config = dict(
    tokenizer='char',
    fusion='cross_attention',
    decoder_parallel_block=False,
    decoder_cross_attention_every=2,
)
Rows from block 8 of the audio encoder of a small audio captioner, named by matrix and row number. Rows with one number belong to one neuron. Each number is 500 + 25 x the weight over its row's rms, rounded and kept within 0 to 999. All counts start at 0. Numbers have three digits each.
After each neuron's rows are labels from the 100 clips, of 14976, where the neuron reaches its highest value: "band" is the frequency band that holds the peak. Only what is clearly more common there than usual is listed. The data: single notes of musical instruments (NSynth).
# fc1: MLP up (encoder.blocks.8.mlp.fc1.weight, 640x160), inputs 80-159
# fc2: MLP down (encoder.blocks.8.mlp.fc2.weight, 160x640, transposed), outputs 80-159

fc1.302:496484506476498518478536478440457475514474495496488499502474488451436534519485501499519486478546450477520496530509477499464531500476485524487504518519453486523480463499528531476522502473513506514491476515511470508540480472490564509483520512
fc2.302:461455493528487483503471504468479511508521477523529527499542497503452494487499516523527510500489505475519482517482493484484497500486540526488475464478486474476498509428511502499510462521555502519502478486515544534529540485485491536498500519
band: 4000 to 8000 Hz

fc1.507:527507531537501515512540503537510502527500453485527507480516529495521537547502530517491506492513501495480503486489550503491515501492461501526494509492491529482526451527493525465492498491505473541478473515472503557475480525519485521486477508
fc2.507:543513517481493485510439501546475516493498484525496495516505476517517510498511523521440505517529506497456474484475484489500509505518474479499489475487522487534511525493477529478498502484440501453500499499492472514463448504473488493516529537
band: 2000 to 4000 Hz

fc1.36:501487409523501564517490491482534466487506493494471561505526536471473533509486498514489491500440473483462492534481509493446519495467504502527499542484503488447509482534491502538459504511516451516489487486480508495502549469513517488491525500
fc2.36:492497468471519506493515481498525509517476478464509534511527448524505471484470478510483522510517494522508514464472476462497512517490530510467480555509496505458509496539476512519490472523497535479509464516483520503526495495512441497471554511
band: 2000 to 4000 Hz; 500 to 1000 Hz

fc1.621:522517516541488499497494513477476420506524494461480488501525540529517509523468518528531491513504478508496473544511509520514480499461504510544474510512472486471506498480550514505504504509496523488524507484537521546476487506483567516484512525
fc2.621:476488467486479462522474525466464472529488459528526504496516498530478508512531512533459513491493507499511473490497527492523532526496498528507462500467473500501505529474476515483525486491529489446469480493522545515510542489468495457472527506
band: 4000 to 8000 Hz; 0 to 250 Hz

fc1.585:484517482469510520525535504505471485542518467501502503512538537492504475523504543530513505506513511469443527504534514492512471502489476505544495547502479462471468465468478519468498462486515475535499500507526494534486477489470532498496542482
fc2.585:495523525527476517530464511512485500476489528488505531506503476499507509473485500468516509494498472489498460475502469468463471513511473520528477455509512457503499459492515558491501454497465536519487504482502476502483471513466524532503516550
band: 0 to 250 Hz

fc1.448:484488515489478493488537516503518480510461518502504489499493504460504500475470478493514494487517474468495499509511525446538479491522497459461438518482478465530486539521527503440476465518496515517516478471523480530498509457505553545477494540
fc2.448:528511472524532488495461509477465538500476469510492464516505535492514503518501499514500515469480504525536516478561465501537418523490514483528534499496526510497540488446506500486498494475482536502451499516532492485496497479491506478486508500
band: 2000 to 4000 Hz

fc1.205:455521477517540523531541493468495482536533523530511492523504509490513502491499531499501548513525457505466540510523561525485528518536486525502488531514445519445482502490491498495495498513507526474550497529494461560495498461504536474495498515
fc2.205:447475540498486496504479527527486529514446553515516543507511480532472508472509514483495512467508483485470484517443500480479507521509501549493485526500465491471466457484479499503503508510511535496525487519447490529497470495488510524509513500
band: 500 to 1000 Hz; 1000 to 2000 Hz

fc1.249:515537501523486510502522510522481543495468485476474514504521493505483473513500493495509507472506487464527539493493519504495538522473503477489530517561462504511467462546502482519505484464513512550491451509473526546493481495488499464505500489
fc2.249:536498489467460521486492508518508483504500461469524451512505490539513474461511520530476505510488496518476493491487523554535491526491510496523473468470560521557503529506522551531458550497500492501481488477482494489433471529487492486483550536
band: 500 to 1000 Hz

fc1.219:496515497504522518529513497505483527526490528482530516476530553531497490502529481504522503547495524469462476485498521473507475526492450475521495545521510544497502515520500509486459533503536478488502459498489481532518467481496530517531536472
fc2.219:501494512531503512521472490498478520491517509532513525479507548458477524501533516523526488517533513498520517501500514500464519486506494500536480452466451509481462509477457502494517528509508439513487525459523513499482563509497509513562479503
band: 250 to 500 Hz

fc1.284:518491484541500536480497464516525480499498504492498445485545487478542500487475493514529495503492458480523504490501528462479514519472444460467462511537503497463478493516491492480443490510540489524518512485548536492491500512472510506453515469
fc2.284:483485489535489465441573511507508484468530517492480471481488508517514477509505427473492485516524527534493501517481476490542535469478520475416494527508490545495513507509504487511518525521521507499495493511532501519553455500537465515460471502
band: 4000 to 8000 Hz

fc1.339:482519492565507531519463454478478477512556514494471480468511478560484494482513470469459467480505474507526499473445484489475513511507509491485554543528477493478495499529502513502482531487480529550539480490493487513500489511483492501523523532
fc2.339:459468478518484518467525519477520501504503501503537517472546482510460473502503469484508515504516483523499508512488491477529521517484532532452494552516452530502467469498537490519487494541518504516539471469498505523518506496553511492485534497
band: 250 to 500 Hz

fc1.309:504531473552492510476522498514471465511515517495500479490521522543479528499474493498516539484516463474456470484476494458516511526488427493491535523494466512524474508499520499480494506487506460515471487522505507531455483484490515495502536527
fc2.309:513531518533502514524463528487483523471530530524488525490469529453487540494509531501501481528544507459527470489498510484445514458536481514538470452472466473495490493484474522489519491501489475519500544477521508522497520523466513530525470518
band: 250 to 500 Hz; 500 to 1000 Hz

fc1.286:479498488509502501478530491443519441527499501499505487484512552477515532493492544522497502493481469454497516513494516499515489500537527526529490513511488514475460513527482547467513516485506502509508548476533509475477510503510516487494513507
fc2.286:480526517491486537538455537517471476477463549488482509521492464522479541482502528499476517483514457463499460489493522494504492481529478528509464516533493440531506507470496541490496459484487544503512525518508515509493457545467504497483549518
band: 4000 to 8000 Hz

fc1.443:495521478518519526522535539501448465556511487480511516485558524475483532506470492513506485538476449468496541554506527492483488509523514508516496554472471473507485501528490505472459473516514485525522470513518507521492495477466546550508525507
fc2.443:522538490527451519519464470517522534490547490485483529490543479481506515478501475494492495522510484466501449467541484456471524489524492543500452521535483439562519498481492567497510453514464482533510521449516463501493487523458483503533509542
band: 0 to 250 Hz

fc1.465:474496509508510450470544462491482504522497453489472535479511502473506508489508485488481537537494501466506522515527514512509508545526446528518531505490512434504518487536455505494489495492535504542487492511506508505522504497499501583471518481
fc2.465:478493518529506534509497515523482501493431541508483460501493507503519510467469493466535525475481516535459575505529497515503459542490477498510535504499515531484483496488512517503502572499498544510532519546460468484470507484510532512489515458
band: 0 to 250 Hz

fc1.87:508522469522500526502512504514472493560521519495560530518559514501537492509442536547474540512499473486508472530522497456513490526497486486504534526494495484496492508519496492448492469498510478531506485481482509499474512516494512498503508508
fc2.87:540497508477463458527492507500504523494513492465502514498495511472504469504480517539516515500513489448539469518444511529537510495490540537520480460466516459520481516474543520526481452485525490483491495490550531558487464497521501538456488525
band: 0 to 250 Hz

fc1.505:504524490494467543525534530443474440509485491476470512531495526512504534468502455510516488516468478489482484515499498523500480489490513527512536519483492493497509530471516514496525509506514492504510515505523459533487488482501550529509569543
fc2.505:497488476505504476515470503472492561501482470502486523491530498511533505481487488528434523477533522494518490436548473460494503529497486544501480528498486483509538518484487541510506464511468527461481478510522496502500535464458457475508549506
band: 4000 to 8000 Hz

fc1.301:489539479492484497521545508500454532483506480465495518515508548535496503493488499509518525574491518505476508471486467529481491534480468497518482526500469554527504458521478493478495467486529481503473460522504511523482441506517474488485517491
fc2.301:467422504500528498517513484509466491482449506516505453503500513542528512487517523508515519480494513525518537536515521527503482525490474468529519478504525546488491527477505481461520556503514478456476496499508545478477520498494527522511486436
band: 0 to 250 Hz

fc1.151:458491470516502509478493444528478547484508527488502505489520476516455466491487496488508520531461499486486475484453478531536480514487487501516495496532530512456491545508489527525494556529524477481526489502528523495516449495491495504498525495
fc2.151:474498469516500555504496492514495480491554490544531454511550509512458513465508506494499489531461496536507508545500510516484504506497486460498502476493501550517486533483489518484503549540537475524512493443472508467499545530495491493540515477
band: 250 to 500 Hz

fc1.570:485509478491469517511513503518496478503502485481467478502500539451469509481494473464493526489494477514503534488505509490485508510525443507520528524466497475511484545522499502463498460519503468531521503464559476483465503523504498504514507482
fc2.570:564506459504494541541479509482506530502490498508483495492524514470477490536500505527500513497480482489520515451493485498537460524508519496535484490491498501508513487443517517518480487484474523515443476509548469494506484524514498474468543554
band: 2000 to 4000 Hz

fc1.369:484504480498553484490501525496437493503474534477522483501533523485508535534483458513499512558507458504483489511507479531505456522532461500467494525519448513439506484522493475441503478493501498522538522489521535504552515486512492485479480525
fc2.369:501533495485478514517537476488511476526486527484534525501506497456470481511512469504519521484497485539461526538455497505530518527506504485471522544507517506513422448530484482505474503485494502487530487462522436516529427483554510496485508516
band: 4000 to 8000 Hz

fc1.68:533547464510504521530508469484505451493492461493518569508525491534499524491519492513481495467507462519497524546495496478475516524522481469525558511519506511471478512476481522492489487473487528486504487470537497544516505557496544510440520459
fc2.68:475449461539545478501507521439501510484512483497479506485504513499485474524475486484522518517495523512539508468558473451481490536465522501505501529512450503460546490491502496518524479522525544504467453492538513511551566507484495482474525518
band: 2000 to 4000 Hz

fc1.492:480526452488460501517478499521494487507471461477486506510507496492521502513471519555484500470469479486481517517500531482470534524498477470500521555491504510502526501534484503487463463503468454512505510502497461513448492505496556499487507505
fc2.492:525508494508540564543487540514490509492506533521465488533481488495488532526504504492512491510485490493517504457512513471487481501501487469490480494507453524500521486499482508490496497508498549514445467529478468440507516572495493445480550534
band: 4000 to 8000 Hz

fc1.379:481518501503521514555489488512494485491511524500520461484520543496472480501498466522486496496509441472479496529468560473465487489548546512530472500514475534483440524520504480489498514523491497526495504512509488525462472536497468492484496515
fc2.379:458515504525484558517456505495476483494496534551527527497560504517446486477488497504510486472486491510473498546516498483489503506503496515482494546526520459520487501473470544466525491511503496517504482478488505485530498494509517492501519485
band: 1000 to 2000 Hz

fc1.512:512547476515508517533507506521499494522560506487519481494500489487495515494529508548479460518478479499506514485493472431475525522490479492511496489448488498513512480523501525517493471537552491521524506501493517491481521461467568477461501503
fc2.512:507472485473469481489483517503508498508499475477496497492525460540532499499511492529445507469506506504472478499490513501544538508512515511480462550492507513552509526519512502504481500494506504465478486531504506536500463499497462463459516509
band: 250 to 500 Hz

fc1.221:509484495518477525502514549504477469536481474439489483524550485495489492476518483501536485520497512476517494496504488517498476474505509500524487499488495492497519483500536486525451484510476514518509454460527525535520522429464528467498525500
fc2.221:560464488491510451458510489463501535482513464519515509466499538490488472536497490536486502514498571493540484482470479469520514507496520514533493467464494505476518532460512493486533484517505469488480490473551540516525531498472500486495486494
band: 250 to 500 Hz

fc1.591:471530531499499541502483532533442531479480474466469455511495478491480527530467449475485488490503492515541534476496550516513526573506488508507502499504499519525465482517454464481478479501490493471513503525488527493494463487498480511521457542
fc2.591:539515481471494486503449494454501475530533457499529538496520508476489510534528533576472499502520501488520456491486507484518503499511505517507496483483512455539502493457492507499489433471441492467486471455573505508492508496490509469506493542
band: 250 to 500 Hz

fc1.283:483516520472509481452500523480502499520505482479515475491499485508548511486492521550492546473490479463489493545497500488537464534503475510476563515467519470534492535476453541479507445533527502464520500476551467471501500538518498549475541543
fc2.283:478505520499458487470480530522507496470479505532496486480496482537489503453512488474462469499468518523440507498497473497502525532460501519486467513506521536542509536517535524528507534524499493510522493528462452496474516478506482518485528508
band: 250 to 500 Hz; 500 to 1000 Hz

fc1.88:519544485507480481492551520512496493499522539477564520477513530537508498502500489509491498512517522483468508452480489470504475509509447501473531459488496543525498504493487493461506488444525500512449474565527501470480449504473476533514489505
fc2.88:504498517525532541563469510511464510490448534517508506500481501473524515488465531476544550474537518511495540483505487495472465514508457480526535464466520520487454460534500494504498537507478526519534518500480470503481491489503514520508488486
band: 0 to 250 Hz

fc1.64:500539465487470515521538517480478475493515490512494498532553523496552535511473507491488479494494478505489510557507503510460518502489502494471504553486476517471475495487521546504460507537533536530505522515510510517499541499507562531510481496
fc2.64:445451470509523488524459463474492502510450500482539541530517482521488486525490510511547551489493502516523501501509479465494486554490526505521505522484467487446494467474480496490508490512531538485483449460519533505524516488489503518482490512
band: 500 to 1000 Hz

fc1.349:469490507513542490490515523449466486511478500473527466524507472482545509500528503465509500512523514511494504540530494535489483516505503463511497564493491474496484508494481489516520538512513493526538466468514514556500510441514550556516501531
fc2.349:448474473539509503517482528455500484483490522495510549493505486506458520484499492478532510505481505467525470483509485466460510514493507559509463514501453479464513488488489540505526451536527523547533475487493527495549579499467491504501507497
band: 0 to 250 Hz