config.yaml
train_examples: 184686
n_mels: 64
hop_length: 160
input: "log_mel"
vocab_size: 37
encoder_isotropic: false
encoder_patch_size: [4, 4]
encoder_widths: [80, 160, 320]
fusion: "cross_attention"
decoder_head_dim: 16
decoder_fused_qkv: true
eps: 1e-08
batch_size: 64
warmup_steps: 50
Rows from block 8 of the audio encoder of a small audio captioner, named by matrix and row number. Rows with one number belong to one neuron. Each number is 500 + 25 x the weight over its row's rms, rounded and kept within 0 to 999. All counts start at 0. Numbers have three digits each.
After each neuron's rows are labels from the 100 clips, of 14976, where the neuron reaches its highest value: "responds to" is what is common among them. Only what is clearly more common there than usual is listed. The data: single notes of musical instruments (NSynth).
# fc1: MLP up (encoder.blocks.8.mlp.fc1.weight, 640x160), inputs 0-79
# fc2: MLP down (encoder.blocks.8.mlp.fc2.weight, 160x640, transposed), outputs 0-79

fc1.246:498499526506474538515517492529466486494479497462486513490449498524485467496483530490503530531508475492549497490483479538504478520488505482518475543521456473506435482450477482490484531502512505531560531530483518508473488470483547506505490519
fc2.246:492504473457542481512463500505475549453503504479524497539513548531538503470454495543490528465497512518473455509489500543518477510536531437498531516472476511525468483480514488499468510493511467481539502499491482506495498438473542484522473491
responds to: pitch class A; pitch class G#; octave 2

fc1.183:521479521456499492471436538500476462515481494523523544548483486525496506487470483570505509535489537489462520507496514497523512480530485493509517484502483496476473473497517491525477506507504532478521459468482535466521515547517529516518470483
fc2.183:504485480494545507462488508487475532520544451469507512489521516475499455523491487463464503533493492509524498513520484498490549519508500511503485535451533480471530453518490476500462546493519469519519474509470506509530506503537510505485490481
responds to: pitch class A; note: A4

fc1.339:512480481499509501553485520537484503473528515480518534497512518537432515444494514520478490499551515469500478469491466524488480491510503464522492466507538488525503475513499506499491491538489522519499517525538493514531473448460518515472506463
fc2.339:508453535468501525516468436517474524449481500496497528505489518506503495460464545519516550444495493526504523489473490516537493526483485429523503519510497502554502512475491467514483477517522501463505525534528500487455494471491521493459508514
responds to: acoustic; vocal

fc1.302:469494563508461472526446536523495521489521487494503479499487487486471503454475496483469508512492499511513511562589493494516530482516465496465487482494478507496468490471482488525476492522502520473532495537498512480483512492465506530485520506
fc2.302:523554549503510514506535496473517468513503518510542469515473537498455479459502508499532480481494499496526524488505517517471448516500524517498475516541520521536477438449504455534519525458485504495522484509460483520538488498453497476514462518
responds to: pitch class A; octave 4; note: A4

fc1.429:508500539479511503502523528508497486518504461469514537506502509544456503496464453457502439550498502496546488493473474493510493502504494467506487494493468499459485499463496503481505485524513497504530493478539520562522498470503477488469526515
fc2.429:523493504499486529495477465533477483510490514514486510502463508512486524489480528494515546525485516555567511534481460477540456512489461464495471506511489501513519495516502460518486525522502480477490481497522528515460473496494517505460473535
responds to: acoustic; octave 3; pitch class A#; note: A#3

fc1.571:472473521511514529521499506493503478450517514483523507486450481519477516464490493509487509511482484477489500474533512454531495516457497505470493512507490487520474530455503514497512500493474502488507463467499502557498491533515556462462493526
fc2.571:508491499525526502533533508505511447543489529494508509499517444527422510482523489526517466493522501467512494458499491501476485517457500547496460502555470481506498473455505485461514487461494499516498495551548483483502483523480501510526542473
responds to: acoustic; string; pitch class A#

fc1.298:490431494534563516493523471485498488505518537504511486479505528524508474507519477540504491472537503509471502549520473497510516519492523510519497511505493560523484471469543502494544489480486497510497524509487494482555485502470522445478431485
fc2.298:513501495480492457474512499460490494445554504539452476555478503520458466472513551491498504487455459499514533534530523508506508512519513470520501525490541489499512482473455462568489529503487498525495460488472504535495468541489490494491516500
responds to: octave 2; pitch class D#; note: F4; note: D#2

fc1.412:524488463534533504507521439522474451512479471479545538556477503503492497514504494505518493499481512476534457534518482510489501515483540541494496514510488437504472499459432490511481531544460471470516494529466518459471480497498512512444486533
fc2.412:528485526514428529526487498501477512499497490508485480490469519500591522513505513476497498481499543572474508492472491466530493436526476465491493479513500531505488519554536518495520507519520494486467513460513518515461515521473506497468498481
responds to: acoustic; string; pitch class G

fc1.255:512497505475532574533489492512502469473523527515487517536452494493504541498467481484510507484509542448539484516471477459480533511449488514513503530501565485507500495527492460496504519495480502467518495495502515519536478524498480533501474528
fc2.255:492497499480475526511484473487518501514494506502480542493499481482501473483504544510508515434498526487501547479469539541485472487499511432491509481541491446562493454484559480504475501534555507472494530520487485489488512509477493488486523533
responds to: octave 3; pitch class D; note: D3; pitch class C#

fc1.372:467518467456476527517492476456473501519493503501523503525532489486496472483481465467556468502468523471513504528530485496521478516482471492493491539485488500544489496525528498503493532480493496475497488488490564542512459527506513502482470532
fc2.372:471452498490474521494483528515481504492468552493478527510461508486502473491499467520474472485518488496483487522490499530486487446534556475463529516459540453506503441523526533473462532502536519532472509514547480530521480471499516484512520522
responds to: octave 1; bass; pitch class F#

fc1.208:510449474521539522484467462495503522469520512475501504488496497490504528537464487485503511486480517477483481499505480503537504499472506529501537513461534529518470495513483493537538530519484502442516532561498541493541472523503540509514481485
fc2.208:510449443500540493520439505512457496521521486451468548467524497450460481501506467507483542524514503469513480479530469516486524527505517525485476507461488452483526457531482509481456534504535489506531483527533505498507498486521522487492501483
responds to: pitch class F; octave 2; note: F2; octave 1

fc1.374:482478487455554511510502502474481510503519513481517514482461523497477525443496457510507506505553493490501484492490489516533523494470459517523481518459498491517482517421490485509457505492543496518566530490527490494531497478525524559503473534
fc2.374:547511512482483527507501477488499459513493529491537529498452484474504501439502507540525531475481522482491542453486501515530462442509509481493500478537481479558479479500561476498498505520509498478461483500513480512483483469470516475489476482
responds to: octave 3; pitch class E; note: E3

fc1.525:490508503541501473528465506503507440481533543491541499468484515496505551494452459526506501484462500527464488528532535496522498491482473500543520481470473532542510529494497495499508494516459505461519462498489521513510554474498516498478489516
fc2.525:504509490492515531513462487518462508526516478462512520466506510474477463502516519450518537473513505510509544488477487530492499519494510499500509489534497521497527437453512471514500540497538533497480521563508472521531528506511494457496526508
responds to: pitch class F; octave 4; note: F5; instrument family: organ

fc1.401:501482502518565494475521453513471486513498487494553509501430508516500526509501471517522482500455529477520480516495502463525480505522507520488478514470539513519475446496505480525510504503519515480501495526481529512528537507505536493478455507
fc2.401:560468507492478471521468479470504493479525487510464480522498514495444492460509534497527549492489532506511531455518512503511484495518510471509494489517490483508500470489461471530482524522517513470526476530514516538485499511467502451491518490
responds to: octave 2; pitch class D; note: D2; pitch class D#

fc1.91:458493535457569509492502518470532536526528444500498536519518526505478522471500459487489490557519487467471481504476481486502506486506515511512524498472472523495479504517539488521497497475502487532533493469499522539486486510464523532518527488
fc2.91:567499513487479521485506482506477517519498467468504521457479520480502493478487547510543540509474523511479475470489467506502479493537510509531467493492459497504525485481465467535491500524496538504495497501505537493464488491486529466490514478
responds to: octave 3; pitch class E; note: E3; pitch class F#

fc1.439:494468502540553520547510474492542519525468477468540487505519497481492496507501518485520482520444529516503470552492461490495538509484478519494489536435508503490465520499530500539511556503495557554494496500480523463495495534514507506472459522
fc2.439:536488499489479462510480502512448523456550511483467521550462500505509473459512490512462535482455495499513500509539509506540534480532500506507487544461495476479531495517450470504482514514496476477492449484524503510482489498498514489483497465
responds to: octave 1

fc1.245:489454526495530555509517509485488489494507503457482506510483550506465512508512458510486505554486522472510507503502465499504493491476457532510493518505507496450487481469520473511518535474505464501511479509532508522511474473483546514516459543
fc2.245:531520475534498511550503525522481475522479490480505488489523527501448543495519498496518507495522486501513492498503495529473457502472485520482506507519469517455515474460487488487486512453497523526511515521507508498507487506454511463516534516
responds to: pitch class A; octave 4; note: A4

fc1.96:518469493468521509498488489495475487537552556527503486507446514494532493515522458492477502482472508446502535505507487517523515517523477513509476512494517529513483508474517521444494567511479515491498498496483490470505538492511511494471501509
fc2.96:494474488507485530496487525459509500496497500531501474527456530504520476508549477510499505476513479512496499515460492557495506480513520472472535512466532508511505455535510503533485537502518496517476509458512511528527479542511483502489507521
responds to: pitch class D#; octave 4; note: D#4; instrument family: organ

fc1.285:515519551485519494507499484500464505524489505531501435490492540512467469479481522497500488533451503486459493521512505456505468495501469533473476513502504489482499491497500489547538464523510462484517494547521482500530486492502490483510503477
fc2.285:496515520520481511531478473536484509535502532464513516513464519503492513477473483470478513474503530486558490498515481506475484478485480495484470521484515450534519466506533489439503508522540486473495512528526471515515502460502545492499479491
responds to: pitch class A; note: A3; pitch class C#

fc1.411:511486447496474498542492468518505507501530518509465446514495496523500486537489495470458525465491504541504518537509459457517546498521508509452487515522490506519413496513493518495521520448494481502476503490493475523521507482496494495517463456
fc2.411:507520481482503475478509530541527538492530488478463502501509475545433500523483507468506551521466495436526480498520522496505513516537526505537521510468503489487503467492475493543498456567509492519506488467485542493515516507518484466494521545
responds to: octave 6; pitch class D#; note: D#6

fc1.389:452509488504521525521461506497484527449535486488540530497506471491475543482501513473500469535514463468498473550484502517505483498484477470502509510482499524488490501473501452484483526524462480510504498510513478483489516506490513572495508504
fc2.389:539512525485485514482470513506505482520464541489546505526500537486457498456488483522533525519491525482533505503462481499485430479534529487493504479492469472534468467503506483527476524508493540507527469496516510543493464472472491478507464521
responds to: octave 3; organ; pitch class A#; pitch class: A

fc1.1:469518466543491537461498485532470541478518497476572520450494511497440511483502500572463507533515512492499507507478470478514519503477508509518465522472486502498453496496522470515497517554505494503516526544496475519524503487501492482504450499
fc2.1:473463472483481551523464478527445501502485492491494510461462545487471522499467523514501514496504481506466487466467463522489448479503526463469504499499505492528521442497528521460465534492543525526516533583532491522492499464472535490527532518
responds to: pitch class A; note: A4

fc1.591:494461486516524468540477472525482483483510524496526513488529466507439517522488522500489450474457525509509493505503531484483513508508487542471533526468516513498473502495488518512500507479445509474457479521541535535544508516484510494494491526
fc2.591:528486493490491515492473537510476496524487500517490491520486487477494498495486441528518546518513498486517504468504476510524505478513527520467480485475545493500478453538538483513531528539530485511457502486522557524514477502514507480492495514
responds to: octave 1

fc1.301:461517475485488513465549485490482508524493495510490502546475537503501414497503512477528485467504510488495497516499493492528480517513463523485513534516523508485507465533499497560495550500485473536505447484519517541549524469481514518492488530
fc2.301:511525490496473482490516491524550445501511519474552518451522468430468507504525474526517474546495489499481515481491487474482490461488510530478510500528465515497486473494520529478497522479478510528495438515508481514512508501508460508522489504
responds to: pitch class D#

fc1.5:465500503485497521516510494509481479513533530503537505506432497478464504491481454541474518485476517498503468511490513469525526511499476543496514514499456512486489484514516508540504493520483499488544477522480513552513467541434528515461505519
fc2.5:468514491524518505532523488523486501525527500453528499432503514463503515526501502462477459494521501476485484519497483506469514493479507543476515501540513524484546472456477539463512504443509548510496512510491470501534516491526511471515503515
responds to: pitch class F; octave 3; note: F3

fc1.575:511466491499568521478505495484471483505491508519495480500538521492481521452515473524465480464535536520524491521495497511549514489477497472505505488517445530516472492494504518524510560456536474526521534509519501474554515548432512508500489519
fc2.575:515475502473501450479472448500468523464524505489453502505510522510472490490463545478483535515469483496521506527562484489512533520510492501518462531481507503494567500480428473514494480494482500495546457522508496528462464484506514501492498493
responds to: pitch class F; octave 2; octave 4; note: F4

fc1.73:492479509501539545513477478484475519508512524490512502533508551541502521511475507527507519481472476497493498499522458498535508479505502491496523502503529520488438465519500517489521526509480476433528485495519502520490525496489533511542511505
fc2.73:496527521524473466505540474492499482496543506510480474470502517486456516487485506457488458460495503498496505486565491504484519492455496544496471530527558520523532469454453541464523467467506518480487479526501469531524514513509490482543513475
responds to: pitch class F; octave 5; note: F5; pitch class: F#

fc1.280:518505499536491504501509520490487513491496481492505464486482490493483498491486454516534498496499560497532545536485501475519447491539491516522513523450543473545535494543515497491519494513487485471527500524483531490500509479505526520481441500
fc2.280:527457558497470467495486459478512476463481496527547486559491494475504495473524494486520526441482510521505549493515514515536477476495515508500486505537516503524522500478476485468501495519496556444485474510524495519469504510489473467507512518
responds to: acoustic; octave 2; pitch class C#; note: C#4

fc1.630:485505437493484532489493505452479509455541535498555492483479503555485494460495503561492518484523533518523492501499452512491499506502488505497483569483517504523499511515491527524469514511485511486489523486544485506507507487490552484484540515
fc2.630:495510524493480484479513456494528494478492577508499522505507515513448502448509492488470476502468467498521526529515502489490484505490477490499478549493518475519508497488477518486515491458468507477510459529519465525512474465509492539504463514
responds to: pitch class A; mallet; note: A4

fc1.634:504504511472470482526460487536494511472541493471495453481473518606465464494510525512486449507522527450480523510495460507551484523503501504560500537483480467497457495486506480472521506526502549490493544551532484509538520489477506523507521502
fc2.634:466492467544500534541468515515493509560500494468531523496506496471508506532507473498494488517545529503486487463470483525489504476482495510473511475489486470512511485546519511449465500525551502493519517477513490486525539482531538513484483463
responds to: octave 1; pitch class F#; pitch class G

fc1.636:457475478526499495533508464546466497502518504472493467459495495493476549478497475505484504507491520507491508578488484475531519521507486498542547536479502549509468504473514490525548510489487503496499505487468508488548516519488506497505466461
fc2.636:534517471534483521494445498558474504540510520472510532466506513518440516500484499464516536527494529481549462496500452496510478486496486530493485499467477485477502467540487474453475526551519527477496487520531505513502489473466536510515483484
responds to: octave 6; pitch class B; note: B6; pitch class: F#